Rows from block 0 of the decoder, named by matrix and row number. Each number is 128 + 32 x the weight over its row's rms, rounded and kept within 0 to 255. All counts start at 0. Numbers have three digits each. After the name is the row's rms in percent of the matrix's.
# conv: 3x3 conv (decoder.mid.0.conv.weight, 192x192x3x3), inputs 108-125, a 3x3 kernel for each
conv.121 102:189115128128114097184128128128102128128132128128128128040128128086170184063106101114128128128128128109128128128097104128071095105089076240128101126083088128128122170128157158042128178128171086128121092128128173089128128128128128128128128128128128128128128112128128128136031140128128181098104128086128128172128095153148128128113128160200128128128106168128183171128110143165159161128128128140192091109128128128128115083128128128128128128128128137095128128130082061128128128128132128115172
conv.122 089:128158128149239142128172128128116128109150128128121128134128118128099128128087128128128128128128115128128128095090128128159128128128128130171128128011128128128106158111128153052128170128152128128128128110128128128128128128128143120128128128128128171128025128128144180136093082128097016128110104128145128128166128166117101116128081127157128128162128128114103128128070112173128167115086148128028147082052128128127128145136128128102150109092128091068128134157128150128128090171128128128128
conv.123 107:128075158061108128128164128135128128171057107128152128128082128188147128128128069189128128092137135128128164128105114128080109128117040128128128128128128176123128128128170128128158128128128173128156128128128128128203128128098094157128140079166128113128128041128165156128097091128128146128141119066121128152128109128128128110184128082114129128124128128126148185173065128157128192128105128104090128121083128084180141182128128128181124128128128118098128128128071128128128214068188128128128
conv.124 142:128128132167176128128139128128128135128133128128128128137100128076098177128130111095128131128128122128128125136128128122128128086164167128128128154128068128157128128128128128126128128132128128128179128000062098179091110128128128093128128152128110154128128155128128136134107146128193234128128128128117144128128128128128128150137146128128118128124128111128128128120130118156131128128127109128128122135128128186128128128171065078128128141051128128099081106139136128102095134128164104144128
conv.125 095:156146128141128128128103128128158128128098143128128128128076135144255029128105115138128128128128128128137128128128144128098106142128128156082151111182128128144128112111106128226124146161149166093189128154128128146166128128128128150128128128128140147143170128128104128128128066128157166128128198128141128128150117128108128134128158143091139158128092128153181150066128128125128146128203100128194127128143128128151122136128117128163128123128134119255128128094109128128128155156098128128105
conv.126 093:109076128087082133128028128128128128119159121128128123128119128128038128128094093128126128130128126124128128095055128128128164128128128128113109083147128128145128128147128128187128110153114128128128128155087112128128128128128134108128128137128138128159128145053094128128128134128128255128128203128170076122128128113145128117162072128128128143137122128154128174109107190109167128128099128106208103128140118128147128128132128126133128118119095145164142172128128128106071181255128082125128
conv.127 117:128171128121128196128155196128122128114156114128125128152128043209093012106128025128128128150128128107128128128128128128229010144099128109122128150128128138128176135128128137128128119153128128128189128128128089128182128136128145136078128118128128128128128182160141128128112129128108111128128128128120128128046096146105211128128149128128127128128100184153128175118168158115127128094125128128076142128128175128128065128128128128194128140130093076084156128135051128114128128070128140128128
conv.128 109:128128128165082128105116168128112128117198095128101128092128126128128068027128068128134126128141128128128128142162128150239128071068060098128074128138128128114010128128155128128182128153168155128155128128116128172128128132128109127087128089128128134122128128128090125129128123128128141128045041128133128113128160128128218128128128157128128166149153251128150181154203148128128128128128128128169128157103128159120128131128128128126095115112128127128128128128059128140103128128128122148128
conv.129 108:128185128074128112114152094128112128128154120128128128130113105209175169128128165128128128128128128128128128128169151244193203135163128159128128109105165128216119096139128128131128128128109178144107128051128090116101128118128128108138128128128133128128196076164128153143128070128128072128120079156128127128119103129201128128128108190091128108115170128145152128129082128128080098104135142128128177128128151128143089128128157136128128136128128110153128128128107128128128128138128128115149
conv.130 113:128128193128076143128138155128122128128144119128128128103092128155127102105128126128128128128128128128128128081128128128125169128125144128057182205182121169128128112095053128246107128196107088102184128174057128128128128128128128106120128128128114068215167206085117128139101083117117139128121128112128128128128177128128106128128128128128099090114128130186149155128128094103128112128167068128108176128128127128128128128140128138132128106128047128152145107087148128128157128100132157143128
conv.131 096:152184136128196128128213128128128128124141128128128128120140128105197129056128078147128128128128128115151128128141128128053116135170128128128178083084170114071128128113128128057133128127128128163128086128128128105171128128128128114128128128128095147156163000128149115128099034107105008086128067090128128135128087154075146128128217106089126103115123170134124135128036128143110128128092127183128173145154136108147091131096128128128128126100128134128128128099128128128167102021128128134176
conv.132 097:128175128128024118128122128128128128128128128128128128080132109128122128128128100125128128128128128128127128119110128128163128128160128128137093128203115128094090128128164099070173117128171145128128128153162128165128128128128128128128128128128179123128158155128128076128134078094101076128128103128164159128116129128128128147077128179128128128078128146128107128167169128128093128128128170153128128166128161149128128141128152128148105128153099115074135130128094128128128128021151128159128
conv.133 080:128128128128076128125149128130128146137128128128128128128128089128018128128111128128128128128128128128128128128128128088242128111117128128128134128128094123110122128128128100031103128168128151170128128128128128128105128128123128128128128128128128128154033189128128161115097116088096128128093065106131128128128133128159085129134151132135128128106134106128130128166255128128157169118049100158067122106036109135128133128128143128128126135112128128000119128108128128128128139091128128147115
conv.134 118:128128138170128176128128155128109128132158116128128128128128128125060128128146128137128128128128128128128128128125128066128128128147176128128128128130128129157128103112128128129128128138109128070128177128090128128122128134128128135167128128128128128128191128097169128128128116128151183128179128128128128078128128128191128117128128176128083136122128128128128090128126075144133111158184128115139109108133141151110128128128128128128128128128083128087184128161128116128099128046164128146128
conv.135 111:128128128149072134128128128128128128128096140128145128131091103131112128104128071128128128128128149128116128113128121099128112106095065128092128187128128181128163155167101177192081159175102177106146128168128116128128128128128128159056128073128100131128151245111128128143128148093128255093092085072128128128128098173128128128167128169128131186128135176143171173104196128128157128128142075084182110128145128128128128128128113122121128128121128090128123128128080128133128107250128128128115
conv.136 075:133177128128066094128128128120128123124150128128128122164202106128128154151128147128128128128128128128128128128080128128128128128128128128175128128128141148200128128128128128128128128128128128163128128128106128202128148151138154122128128128128128061111134128175128061128128103128118128128109128128065128128086236128128128128128128128152048192128054128102078157134107128106068128128128169085128128067128128128109128115103128096128151128235167128128121128128128128128128128128128128128173
conv.137 041:128128128128128128128128128106128109128255128110067106128128128128128128128152128128128128128128128128128128128128128128128128128128128128128128128128128128151128128128128128128128128128128128128128128128128128128128128128128128095128128128128128128128140128128128128128128128128128128128116101128128128128128128128128128128128128128128128128128128128128128128128128128128154128128128128128124128128128128128134128128128128128128128128151128128155123128128128128128128128128128128128128
conv.138 095:128052131124135128128140128128128128117148124128128128140160128128128128170128128128128128128128128128128128062078110073005077130128088186128129144246155128056128128128128134164158128153128120115128128255128176064138128128128128127128128128128128122164128206128093111128159128184100074128128119106101128118114145108128128128153082128128128128128128128100128159111110173116128128128096128128105128124128123128128128128124128128127128128157130171128132153147092137139128094255085128128167
conv.139 107:128026128100133128128144128112138128146080143128139128120128119189130128128148100128133119128128128128128128095065092099107082125128128141136090111000131157088134128129139128115149140138128128090128169164128128128128124113128117126122128142128128132128128110128128118128128128128115128145103106078128153128066142141139128128128128128131185101138097118174135128133128160128128128128094159128186104106119162128090106128149124139128146088128128128101128102150128138116128121255104143099088