Weights of a small image VAE: encoder activation gelu, batches of 128.
Rows from block 11 of the encoder of a small image VAE, named by matrix and row number. Rows with one number belong to one channel. Each number is 50 + 12 x the weight over its row's rms, rounded and kept within 0 to 99. All counts start at 0.
After each channel's rows are labels from the 100 images, of 14976, where the channel reaches its highest value: "patch colour" is the nearest of a few named colours to the mean colour under the peak. Only what is clearly more common there than usual is listed. The data: crops of objects in photos (Visual Genome). In brackets: how many of the 100.
# p10: first pointwise conv (encoder.blocks.11.p1.0.weight, 96x96x1x1), inputs 0-95
# p20: second pointwise conv (encoder.blocks.11.p2.0.weight, 96x96x1x1, transposed), outputs 0-95

p10.4:73 50 27 50 50 50 50 33 50 37 26 50 50 32 38 27 50 50 45 50 50 27 37 34 50 58 50 50 51 62 50 25 68 50 50 48 50 50 55 50 50 50 50 24 50 50 50 50 50 37 50 50 50 27 22 50 50 31 50 50 50 30 32 54 48 50 54 39 50 50 50 36 59 50 50 22 50 50 56 26 41 50 50 50 50 25 59 30 50 50 16 33 57 21 50 50
p20.4:50 50 50 50 57 37 52 29 60 50 46 50 56 62 40 50 52 50 50 49 63 51 50 61 50 45 48 50 50 50 50 50 50 55 50 44 50 54 50 41 25 60 46 49 50 59 50 55 50 50 50 47 50 66 39 38 50 45 50 50 50 50 50 34 50 50 11 05 50 50 50 60 50 00 50 50 50 50 50 50 50 02 50 62 50 50 50 62 50 50 67 50 74 50 29 50
patch colour: purple (34); pink (25)

p10.49:50 50 50 75 50 50 50 26 60 50 50 50 50 48 50 50 43 39 46 50 99 29 52 50 50 50 50 60 46 64 50 66 47 50 58 50 91 50 50 44 50 50 62 60 39 50 50 63 50 48 43 68 08 53 50 52 50 50 50 45 50 54 50 30 61 52 45 44 50 50 50 50 50 48 45 56 50 50 50 50 36 50 90 78 67 50 70 50 50 50 50 55 50 50 59 50
p20.49:29 45 45 28 31 25 38 40 50 50 32 50 31 40 45 45 38 43 50 50 50 39 28 50 50 29 50 28 50 50 86 50 50 27 48 41 25 52 14 50 53 28 50 49 43 29 48 41 50 50 50 50 50 35 50 50 50 49 50 50 44 50 50 50 53 50 37 50 45 31 04 50 74 50 50 50 50 50 50 50 34 50 50 67 47 50 54 50 50 50 50 50 50 43 50 50
patch colour: white (100)

p10.50:50 50 86 43 50 50 15 70 34 48 50 66 50 49 50 50 55 42 63 50 82 65 50 51 50 15 25 26 54 50 50 46 50 50 61 53 50 50 50 50 50 57 31 50 36 50 35 50 47 50 51 50 30 50 50 38 50 50 54 48 45 41 50 71 42 55 50 50 50 26 50 42 22 50 50 43 22 50 50 50 50 25 50 58 50 54 31 50 21 48 50 44 48 50 50 45
p20.50:54 44 45 50 50 59 65 50 50 44 50 50 50 50 50 52 50 50 62 49 50 37 50 68 50 55 50 63 55 52 45 50 50 52 44 50 62 50 60 79 50 50 50 30 50 50 48 52 58 36 16 50 88 50 58 50 37 35 78 50 47 32 50 26 76 31 59 50 48 50 50 50 11 50 58 47 43 48 50 50 09 28 50 40 32 65 37 51 50 65 50 50 50 54 55 50
patch colour: pink (27)

p10.69:04 50 13 50 50 50 50 50 50 51 50 50 47 50 50 30 50 50 11 50 50 58 50 21 50 50 50 50 50 50 50 37 50 50 50 50 50 50 50 45 50 50 83 45 50 50 58 50 50 37 50 50 50 32 53 50 50 34 48 50 50 30 50 50 99 50 50 50 50 50 50 44 50 50 50 50 50 50 50 40 50 63 50 50 50 50 50 50 50 50 89 37 50 32 50 50
p20.69:50 44 42 50 50 50 50 57 50 44 50 50 51 50 52 57 50 50 50 50 50 50 50 41 50 50 50 50 50 50 50 50 36 50 50 50 50 37 50 50 99 50 50 47 50 41 50 50 50 59 50 50 68 29 50 50 50 87 89 40 50 33 50 50 50 52 50 50 50 50 50 00 50 49 50 61 50 61 50 50 50 50 50 50 57 50 50 59 54 50 50 49 50 50 50 50
patch colour: black (43)

p10.13:50 50 32 50 50 50 41 43 50 35 55 50 50 35 47 28 46 50 36 50 39 43 46 30 50 50 41 50 50 50 50 25 00 50 50 50 50 50 50 45 50 39 50 26 50 50 53 50 50 30 48 50 50 24 49 50 50 31 50 50 50 26 51 50 50 50 50 41 50 50 50 23 50 50 40 34 50 50 30 28 60 50 50 50 50 50 50 45 50 50 36 26 50 26 50 50
p20.13:50 51 50 50 70 23 59 50 50 50 32 37 35 71 26 57 52 50 54 53 50 50 40 50 50 29 60 50 50 40 50 50 50 73 50 29 59 50 29 52 50 67 50 50 50 50 50 50 50 50 50 11 50 50 74 16 50 43 49 50 50 35 50 50 57 66 64 71 50 50 50 53 50 72 50 81 50 43 50 50 63 69 50 50 50 50 50 50 75 50 70 50 60 50 76 50
patch colour: yellow (64); green (33)

p10.20:50 50 31 50 50 50 47 29 50 30 37 50 50 32 47 34 50 50 32 50 50 27 50 31 50 50 50 50 50 60 50 29 00 50 50 50 50 50 50 38 50 50 50 34 50 50 55 50 50 31 50 50 50 27 50 50 50 28 50 50 50 32 45 50 50 50 50 39 50 50 50 32 50 50 35 36 42 50 34 32 59 50 45 51 50 50 50 35 50 50 32 31 50 30 50 50
p20.20:50 50 50 50 72 25 50 44 50 50 50 50 33 58 37 50 50 50 50 54 50 50 32 62 50 26 50 50 50 44 50 50 46 76 50 41 62 49 26 50 45 63 50 50 50 53 50 53 71 69 54 22 55 50 70 27 50 50 48 50 50 42 50 67 53 70 73 68 55 50 50 50 67 71 50 78 50 50 50 50 60 72 50 50 54 73 50 50 74 81 59 50 50 76 50 65
patch colour: yellow (64); green (33)

p10.22:59 39 48 50 58 19 59 39 50 51 46 27 46 44 48 37 30 45 31 26 50 57 37 33 39 39 39 44 50 50 50 34 18 60 50 41 50 50 50 50 50 50 50 36 52 55 50 47 50 37 52 41 50 31 43 48 50 50 50 70 50 34 65 50 53 50 50 42 38 90 50 36 50 71 50 38 25 21 41 39 68 83 50 52 50 54 50 49 37 49 50 36 50 50 50 55
p20.22:50 50 50 50 61 62 81 61 42 50 27 78 86 50 67 50 50 50 51 50 50 55 46 50 50 50 78 50 48 55 50 50 50 50 50 11 22 61 50 43 50 50 64 61 50 57 50 65 50 61 50 50 62 38 39 99 50 50 50 50 40 50 74 50 50 59 35 50 55 50 50 50 50 50 59 50 50 45 50 54 50 50 50 50 50 50 50 50 50 50 50 51 68 50 62 50
patch colour: yellow (66)

p10.57:50 58 50 44 50 50 36 42 50 53 50 51 50 50 50 23 50 41 50 54 34 49 50 26 42 36 25 19 47 21 52 23 50 54 34 50 21 56 50 41 26 54 50 32 50 44 47 50 72 50 50 60 50 27 58 46 73 34 50 42 50 50 50 50 50 49 38 50 47 79 29 21 57 37 50 50 53 50 50 50 50 61 50 50 23 50 50 37 39 61 50 50 43 34 50 37
p20.57:38 50 50 69 50 50 96 50 50 50 23 50 50 50 50 50 50 50 50 50 50 76 58 50 68 50 50 50 50 11 50 39 50 50 60 50 50 45 50 50 50 30 50 50 50 50 50 50 50 50 45 12 72 50 53 50 78 52 50 70 59 50 50 50 45 50 50 50 50 26 50 50 50 50 50 64 50 50 68 50 50 25 50 41 50 90 50 56 50 50 50 50 50 50 47 74
patch colour: grey (70)

p10.25:41 77 50 50 50 66 53 31 50 46 50 50 50 50 50 38 43 50 28 76 73 38 61 33 32 50 51 54 50 20 50 36 50 50 57 72 50 50 50 50 46 50 50 43 43 14 50 43 50 50 50 50 50 35 55 37 54 50 50 19 50 32 25 43 50 38 36 50 49 53 44 50 51 09 46 47 50 50 15 39 50 43 50 58 50 50 50 50 50 50 43 35 50 31 50 50
p20.25:39 50 56 50 50 50 50 50 54 50 68 50 50 50 50 24 64 50 59 50 50 50 50 50 50 50 62 59 57 50 50 50 50 50 50 37 50 50 50 54 55 50 50 50 65 50 53 50 49 54 50 99 50 50 50 50 50 59 50 41 50 58 11 50 44 50 37 69 54 35 50 50 61 53 73 35 50 48 50 50 50 43 42 02 50 11 47 48 49 50 36 50 50 49 52 50
patch colour: cyan (29)

p10.35:50 35 50 50 50 49 50 50 57 51 50 50 26 50 24 50 50 45 43 57 41 50 50 41 80 50 50 27 57 48 63 29 50 42 50 50 50 55 50 50 50 50 50 36 50 77 64 15 50 50 45 50 50 41 45 22 50 50 50 79 57 35 24 50 50 49 58 42 50 50 36 33 45 52 50 25 50 28 23 45 50 50 45 30 25 50 50 50 50 50 50 34 44 50 50 81
p20.35:50 45 50 62 50 50 50 65 00 50 32 50 50 50 50 33 79 47 40 50 50 50 54 50 00 50 50 53 50 24 30 34 50 50 50 50 50 50 50 50 50 50 50 50 42 50 50 50 53 50 50 50 99 50 59 50 50 50 50 50 50 50 50 50 50 50 46 50 46 49 49 50 45 50 50 50 50 57 50 50 50 19 57 50 27 43 50 50 50 50 50 47 50 50 50 50
patch colour: red (71)

p10.79:50 50 50 50 50 50 50 50 62 55 34 50 69 66 50 78 70 50 50 50 74 42 50 68 55 50 50 50 50 72 50 50 39 50 50 50 50 50 50 53 48 62 50 72 50 50 55 50 50 72 50 50 50 69 57 50 40 79 50 50 50 67 50 50 50 50 50 68 50 50 50 75 50 50 50 78 64 50 52 91 28 50 50 50 59 29 15 45 50 50 50 65 50 83 50 50
p20.79:64 50 50 69 81 69 67 53 50 54 65 62 68 66 62 50 65 50 50 50 50 50 76 64 87 71 68 50 50 68 56 50 54 83 55 64 81 50 70 50 58 73 64 53 50 50 33 50 50 74 53 50 65 58 50 38 50 50 50 60 50 61 50 53 54 54 50 50 50 63 61 50 32 50 50 50 32 63 56 50 50 50 50 50 63 50 68 50 60 50 46 50 38 50 50 50
patch colour: white (99)

p10.47:41 50 50 76 50 50 26 36 85 31 50 65 43 41 74 38 30 40 50 50 50 53 50 37 50 50 28 43 47 48 48 29 09 45 60 50 50 50 50 48 50 50 50 32 50 50 37 50 53 32 54 50 50 34 38 43 50 50 50 48 50 34 62 50 63 36 50 38 50 50 50 38 50 50 74 43 68 50 38 50 65 59 35 50 46 50 63 60 50 39 61 34 50 36 83 61
p20.47:71 50 33 50 51 78 79 44 50 50 37 68 63 50 50 50 50 50 50 50 50 50 44 50 50 50 41 50 50 62 50 50 49 50 50 50 26 50 50 50 50 50 50 49 50 50 52 50 50 50 50 50 27 68 65 50 50 25 56 46 50 50 33 50 50 50 85 38 55 87 50 50 50 59 24 50 50 19 47 36 57 91 50 50 60 50 46 21 50 50 50 50 50 50 50 26
patch colour: yellow (59); green (28)

p10.6:41 50 50 23 43 50 50 57 56 44 50 42 28 50 50 50 50 50 50 67 40 50 63 35 71 58 43 35 50 50 34 50 77 35 42 32 50 50 50 50 50 50 67 43 50 58 02 50 50 42 50 34 73 50 58 60 51 48 50 33 50 50 50 71 49 53 72 31 39 50 50 50 50 52 89 38 32 50 50 34 35 59 27 52 50 50 50 49 46 48 48 50 52 41 26 59
p20.6:50 48 50 78 50 73 50 59 50 50 32 64 50 50 50 49 50 50 50 53 50 50 50 50 65 50 48 50 52 50 00 50 43 50 50 50 47 45 50 50 50 50 44 50 30 41 50 50 50 40 73 50 39 50 69 33 26 64 50 30 51 14 50 57 50 50 69 50 61 69 73 57 50 50 51 66 50 55 13 62 50 42 46 50 52 50 60 50 50 50 50 50 50 41 50 47
patch colour: blue (53); purple (27)

p10.81:50 50 38 50 50 50 37 34 50 26 40 50 50 23 48 19 52 50 34 50 46 30 42 21 50 50 50 50 50 50 50 26 80 50 50 50 50 50 50 33 50 47 50 31 50 50 44 50 50 34 50 50 50 24 53 50 50 21 50 50 50 30 29 50 50 50 50 23 50 51 50 25 50 50 38 36 34 50 38 14 40 50 50 50 50 50 50 38 50 50 38 36 50 30 50 50
p20.81:50 50 50 50 35 61 40 50 50 50 54 54 54 41 52 50 50 50 57 55 50 50 56 50 50 64 49 50 50 50 50 50 50 34 50 50 42 50 56 50 50 33 50 50 50 50 50 50 83 71 50 43 50 50 71 50 63 50 50 50 55 50 50 69 44 89 81 80 50 50 50 50 50 89 67 50 50 50 50 54 50 79 50 50 50 77 50 50 74 79 45 50 36 78 73 50
patch colour: purple (43); blue (35)

p10.24:47 61 07 50 50 54 51 50 50 50 44 40 73 37 62 50 50 50 50 60 61 50 50 50 15 57 50 35 50 45 67 42 43 21 74 63 63 30 50 51 50 50 50 50 64 27 70 50 50 50 43 54 50 33 50 25 42 52 50 27 68 50 50 38 50 40 50 50 60 54 59 50 50 37 50 49 36 63 50 50 50 50 50 50 81 50 50 56 67 31 50 30 50 30 38 50
p20.24:50 50 50 65 50 36 50 50 37 50 50 50 50 50 50 50 50 50 61 56 50 46 50 50 44 50 50 50 50 50 50 50 50 55 50 50 50 50 56 52 50 50 91 50 82 50 50 50 50 99 49 22 71 50 60 52 50 50 50 49 68 35 19 50 54 50 50 50 50 50 09 50 69 50 50 50 61 50 23 50 39 50 70 59 65 50 63 48 50 50 81 50 50 50 50 50
patch colour: green (46)

p10.51:50 51 00 50 43 50 50 50 50 50 60 53 50 50 50 34 50 50 26 69 50 80 50 25 25 50 50 50 55 47 50 31 03 60 50 67 50 50 50 51 50 52 36 50 43 50 16 50 50 50 49 44 58 25 37 40 50 50 50 23 50 30 50 50 50 58 41 50 50 50 57 30 51 40 50 48 50 66 50 50 50 50 50 50 50 50 51 50 50 50 48 50 50 38 50 50
p20.51:04 50 50 95 50 17 50 50 50 50 50 50 50 50 50 67 25 49 40 50 53 50 50 54 97 50 50 45 43 64 50 58 50 50 53 50 50 50 50 57 63 50 74 50 50 50 50 50 50 50 59 50 72 52 50 76 50 50 50 59 50 55 50 51 69 50 50 50 50 30 50 46 50 21 50 50 62 53 64 50 65 50 50 50 60 50 41 54 50 50 50 54 29 50 50 50
patch colour: yellow (50); green (38)

p10.11:50 50 25 50 50 44 50 59 50 41 39 50 50 44 41 14 60 50 38 50 50 37 41 17 50 50 50 50 50 43 50 31 92 50 50 50 50 50 50 50 50 46 50 35 50 50 36 50 50 36 50 50 50 25 50 50 50 31 50 50 50 30 19 50 50 50 50 32 50 50 50 24 50 50 27 38 50 50 29 10 35 58 50 50 50 50 50 45 50 50 47 34 50 30 50 50
p20.11:50 50 39 58 48 15 50 50 50 50 70 37 21 58 38 50 50 50 42 39 50 50 50 50 50 50 50 50 50 44 50 50 50 50 50 50 93 50 50 50 50 62 50 50 50 50 50 50 39 50 50 50 50 50 50 50 44 50 50 50 50 50 50 42 50 24 29 33 50 50 35 50 50 50 45 00 50 50 50 57 32 33 50 50 51 28 50 50 24 36 50 50 50 31 50 20
patch colour: purple (39); blue (39)

p10.83:50 62 36 62 50 51 50 50 50 52 50 41 47 50 38 34 50 50 29 50 50 65 30 35 23 57 50 47 50 62 66 33 21 50 57 50 62 46 50 49 64 41 50 39 50 50 25 50 33 50 50 55 23 34 21 50 44 50 50 50 50 30 65 50 50 50 50 50 47 76 75 35 26 52 50 35 62 57 16 50 56 56 50 50 59 50 48 50 60 50 54 31 46 34 28 39
p20.83:50 50 50 58 50 50 50 70 50 63 50 50 50 99 50 50 50 50 66 56 50 50 50 50 79 40 80 50 50 50 81 50 50 43 50 50 50 50 40 50 50 73 95 43 50 50 28 50 50 50 47 31 50 50 56 68 50 50 50 50 50 50 50 48 50 50 64 50 49 50 50 50 50 50 50 50 79 50 58 50 50 50 50 87 50 50 42 50 69 50 48 50 50 50 50 59
patch colour: green (45); white (35)

p10.14:40 65 50 52 50 78 50 50 32 50 50 50 50 50 37 26 50 50 38 61 50 50 50 50 53 50 50 34 42 26 50 22 50 50 50 49 50 44 50 50 48 53 54 50 50 01 50 23 50 18 50 50 50 50 56 50 50 50 45 38 50 18 59 50 50 50 50 23 50 50 50 50 48 12 40 50 50 77 50 50 50 40 50 45 54 50 54 50 55 50 38 50 50 20 50 50
p20.14:62 50 50 48 50 57 33 50 50 50 50 50 50 67 50 50 50 58 50 50 49 50 50 45 35 41 50 50 50 56 50 50 50 50 50 23 50 47 50 50 57 50 37 50 58 50 50 45 50 50 50 50 28 50 50 42 50 58 50 50 50 50 50 50 65 50 50 50 50 50 99 50 37 50 50 50 43 50 20 50 77 50 00 44 47 50 49 50 50 50 50 26 50 50 50 50
patch colour: cyan (45); blue (25)

p10.60:50 52 50 24 42 41 50 53 50 40 50 50 50 50 50 40 50 50 50 50 23 60 76 15 40 50 50 50 50 67 33 35 67 46 33 26 35 72 50 50 39 44 36 29 52 50 56 50 49 31 43 46 72 50 50 50 62 46 50 50 35 50 52 76 50 50 50 17 50 54 35 50 50 35 44 50 50 48 50 25 45 21 30 64 30 51 50 50 52 60 43 50 50 38 50 52
p20.60:50 50 50 85 50 50 50 50 50 50 50 50 44 50 50 50 50 50 50 50 50 50 50 50 83 50 99 50 50 39 50 50 50 47 50 50 63 50 50 50 50 50 77 50 50 50 50 50 50 50 33 51 45 34 50 50 50 89 50 29 50 88 50 50 50 50 61 50 50 50 60 50 63 50 50 50 50 50 83 50 50 50 50 50 50 50 75 50 50 50 40 50 50 50 50 50
patch colour: grey (68)

p10.84:50 50 42 50 50 50 53 47 50 30 22 50 50 38 30 16 50 50 52 50 50 38 46 29 50 50 50 50 50 50 50 23 92 50 50 50 50 50 50 37 50 46 67 22 48 50 52 50 45 27 53 50 50 25 53 50 50 50 50 50 50 24 31 50 50 50 50 42 50 50 50 32 50 50 28 27 50 50 50 14 37 50 50 68 50 50 50 50 50 50 30 29 50 35 50 50
p20.84:55 50 50 61 53 50 78 46 50 50 31 50 50 57 50 50 50 50 50 42 50 50 29 50 50 47 67 50 50 61 50 50 50 67 50 37 50 50 50 50 59 63 70 50 50 54 50 50 50 36 43 46 64 50 21 50 28 50 48 50 50 50 50 26 52 50 12 50 50 52 50 50 50 16 37 50 50 50 50 50 50 20 54 71 50 50 56 50 50 50 63 07 58 10 34 50
patch colour: blue (41); purple (34)

p10.89:49 50 23 60 50 50 25 50 87 52 50 50 50 50 50 35 43 50 15 50 50 52 50 39 33 50 36 50 50 50 50 38 28 50 50 50 50 34 50 50 60 50 50 39 50 50 50 50 33 50 50 51 32 36 50 44 35 50 57 50 50 38 50 66 50 00 50 50 50 50 72 32 34 50 35 36 51 50 22 50 58 50 50 49 50 50 39 50 50 26 35 36 50 50 50 50
p20.89:50 37 50 50 50 50 32 50 50 44 44 99 41 26 59 50 50 50 50 47 50 50 50 50 50 50 45 50 50 05 44 50 50 50 50 50 50 50 50 50 50 50 39 50 50 50 50 50 50 50 50 55 61 50 54 21 50 27 50 52 50 50 50 50 42 50 50 60 50 50 58 50 44 50 25 50 44 50 50 50 50 50 50 50 34 50 50 50 50 51 50 00 45 55 50 47
patch colour: green (48); yellow (32)

p10.90:50 50 64 52 17 50 50 50 50 50 07 50 26 50 50 50 50 50 66 50 50 50 50 50 45 50 40 50 16 50 49 37 50 50 50 43 50 50 50 50 50 48 44 50 60 50 00 45 50 50 50 52 49 33 60 51 50 50 50 51 50 50 50 48 50 50 57 38 48 50 49 26 50 50 97 50 34 50 50 47 50 45 50 47 53 50 49 50 16 50 50 50 53 37 50 50
p20.90:50 59 50 50 50 50 50 50 50 50 50 50 50 50 50 64 50 50 50 58 50 50 50 50 50 50 50 50 50 50 50 52 51 50 48 50 50 54 50 74 50 50 50 50 50 63 50 47 49 50 57 50 50 56 43 44 50 61 50 50 20 50 49 63 60 48 51 50 00 99 50 50 78 50 39 48 50 50 69 41 47 51 50 50 45 50 09 91 47 85 50 50 51 50 42 50
patch colour: grey (62)

p10.38:46 40 42 50 50 50 50 50 23 50 50 58 37 50 39 40 50 32 51 55 28 54 50 50 99 51 65 58 63 50 50 50 93 51 44 32 41 53 50 50 40 50 50 47 27 50 50 43 63 50 50 42 43 41 51 50 58 50 50 39 50 39 56 58 43 68 44 50 50 42 60 50 47 34 50 50 50 56 37 50 36 50 50 50 50 50 57 50 25 50 50 42 66 50 50 50
p20.38:45 64 50 85 49 50 50 44 50 54 55 06 50 20 50 50 50 50 50 50 49 50 50 68 50 54 99 50 50 50 50 50 54 50 50 57 50 50 50 50 50 50 50 50 50 50 55 55 50 50 40 53 50 50 50 50 50 50 50 67 50 50 50 50 50 71 50 50 50 50 56 53 28 50 64 50 43 47 50 43 59 50 63 23 50 53 71 44 50 36 50 19 50 50 50 66
patch colour: blue (50); purple (31)

p10.27:40 50 47 21 50 50 50 61 69 56 75 50 50 60 50 50 50 50 52 40 21 60 56 50 36 79 50 50 50 71 57 49 68 50 36 50 50 46 88 58 52 50 50 49 50 45 50 50 50 50 34 78 50 50 26 55 70 55 43 50 50 51 57 87 50 50 43 50 50 50 50 50 50 48 53 50 50 50 57 50 50 61 24 48 23 50 67 65 78 68 56 49 50 50 50 50
p20.27:50 47 47 50 56 50 61 50 49 50 58 50 52 66 50 51 50 50 50 50 32 56 50 46 99 50 78 50 51 50 75 40 55 56 50 50 50 35 50 50 63 52 50 36 50 55 50 42 50 50 50 64 50 56 50 66 76 47 50 50 50 64 50 50 50 50 75 50 52 70 50 44 50 50 99 53 50 64 61 50 80 65 43 50 50 55 50 50 50 64 50 66 41 57 63 50
patch colour: white (100)

p10.64:50 50 34 57 50 50 50 53 50 45 77 44 50 50 53 29 50 50 28 50 50 48 46 30 50 50 50 50 50 50 50 30 00 50 42 50 50 50 50 52 50 50 50 30 50 50 50 50 50 34 50 50 50 26 34 50 50 50 50 50 50 27 50 50 50 50 50 43 50 95 50 31 50 50 46 28 50 50 25 50 55 50 50 50 50 50 50 50 50 50 40 20 50 50 50 50
p20.64:50 50 50 30 57 38 15 50 50 50 66 50 25 60 50 41 50 50 50 50 50 50 99 50 50 50 26 50 50 12 50 50 52 36 50 50 79 50 47 50 50 58 32 50 50 50 50 50 50 50 50 50 50 50 31 99 50 50 50 50 43 50 50 50 50 50 50 50 57 50 50 50 50 50 30 50 50 50 38 50 50 43 50 50 50 50 50 50 50 50 50 50 50 29 50 50
patch colour: yellow (66); green (32)

p10.75:50 50 63 48 50 50 50 60 50 55 50 67 50 70 50 73 59 57 41 50 41 67 50 79 73 50 50 50 42 09 50 50 50 63 50 27 50 50 50 50 50 53 50 68 50 50 51 50 50 78 50 50 50 72 50 50 45 50 50 57 48 72 50 46 50 50 50 59 63 50 50 65 31 64 36 83 64 50 50 81 35 50 50 72 26 50 50 71 50 45 46 61 50 72 50 50
p20.75:68 50 50 61 73 50 65 50 50 50 58 54 65 69 62 50 66 50 50 50 50 50 71 50 50 66 73 58 50 77 61 50 68 72 50 58 68 50 60 54 60 68 50 50 63 50 50 50 50 74 50 54 74 57 50 56 61 50 50 71 63 67 58 50 63 50 50 69 73 55 57 50 39 50 50 50 61 62 64 63 62 75 50 65 64 50 73 69 50 70 63 74 47 50 50 50
patch colour: white (99)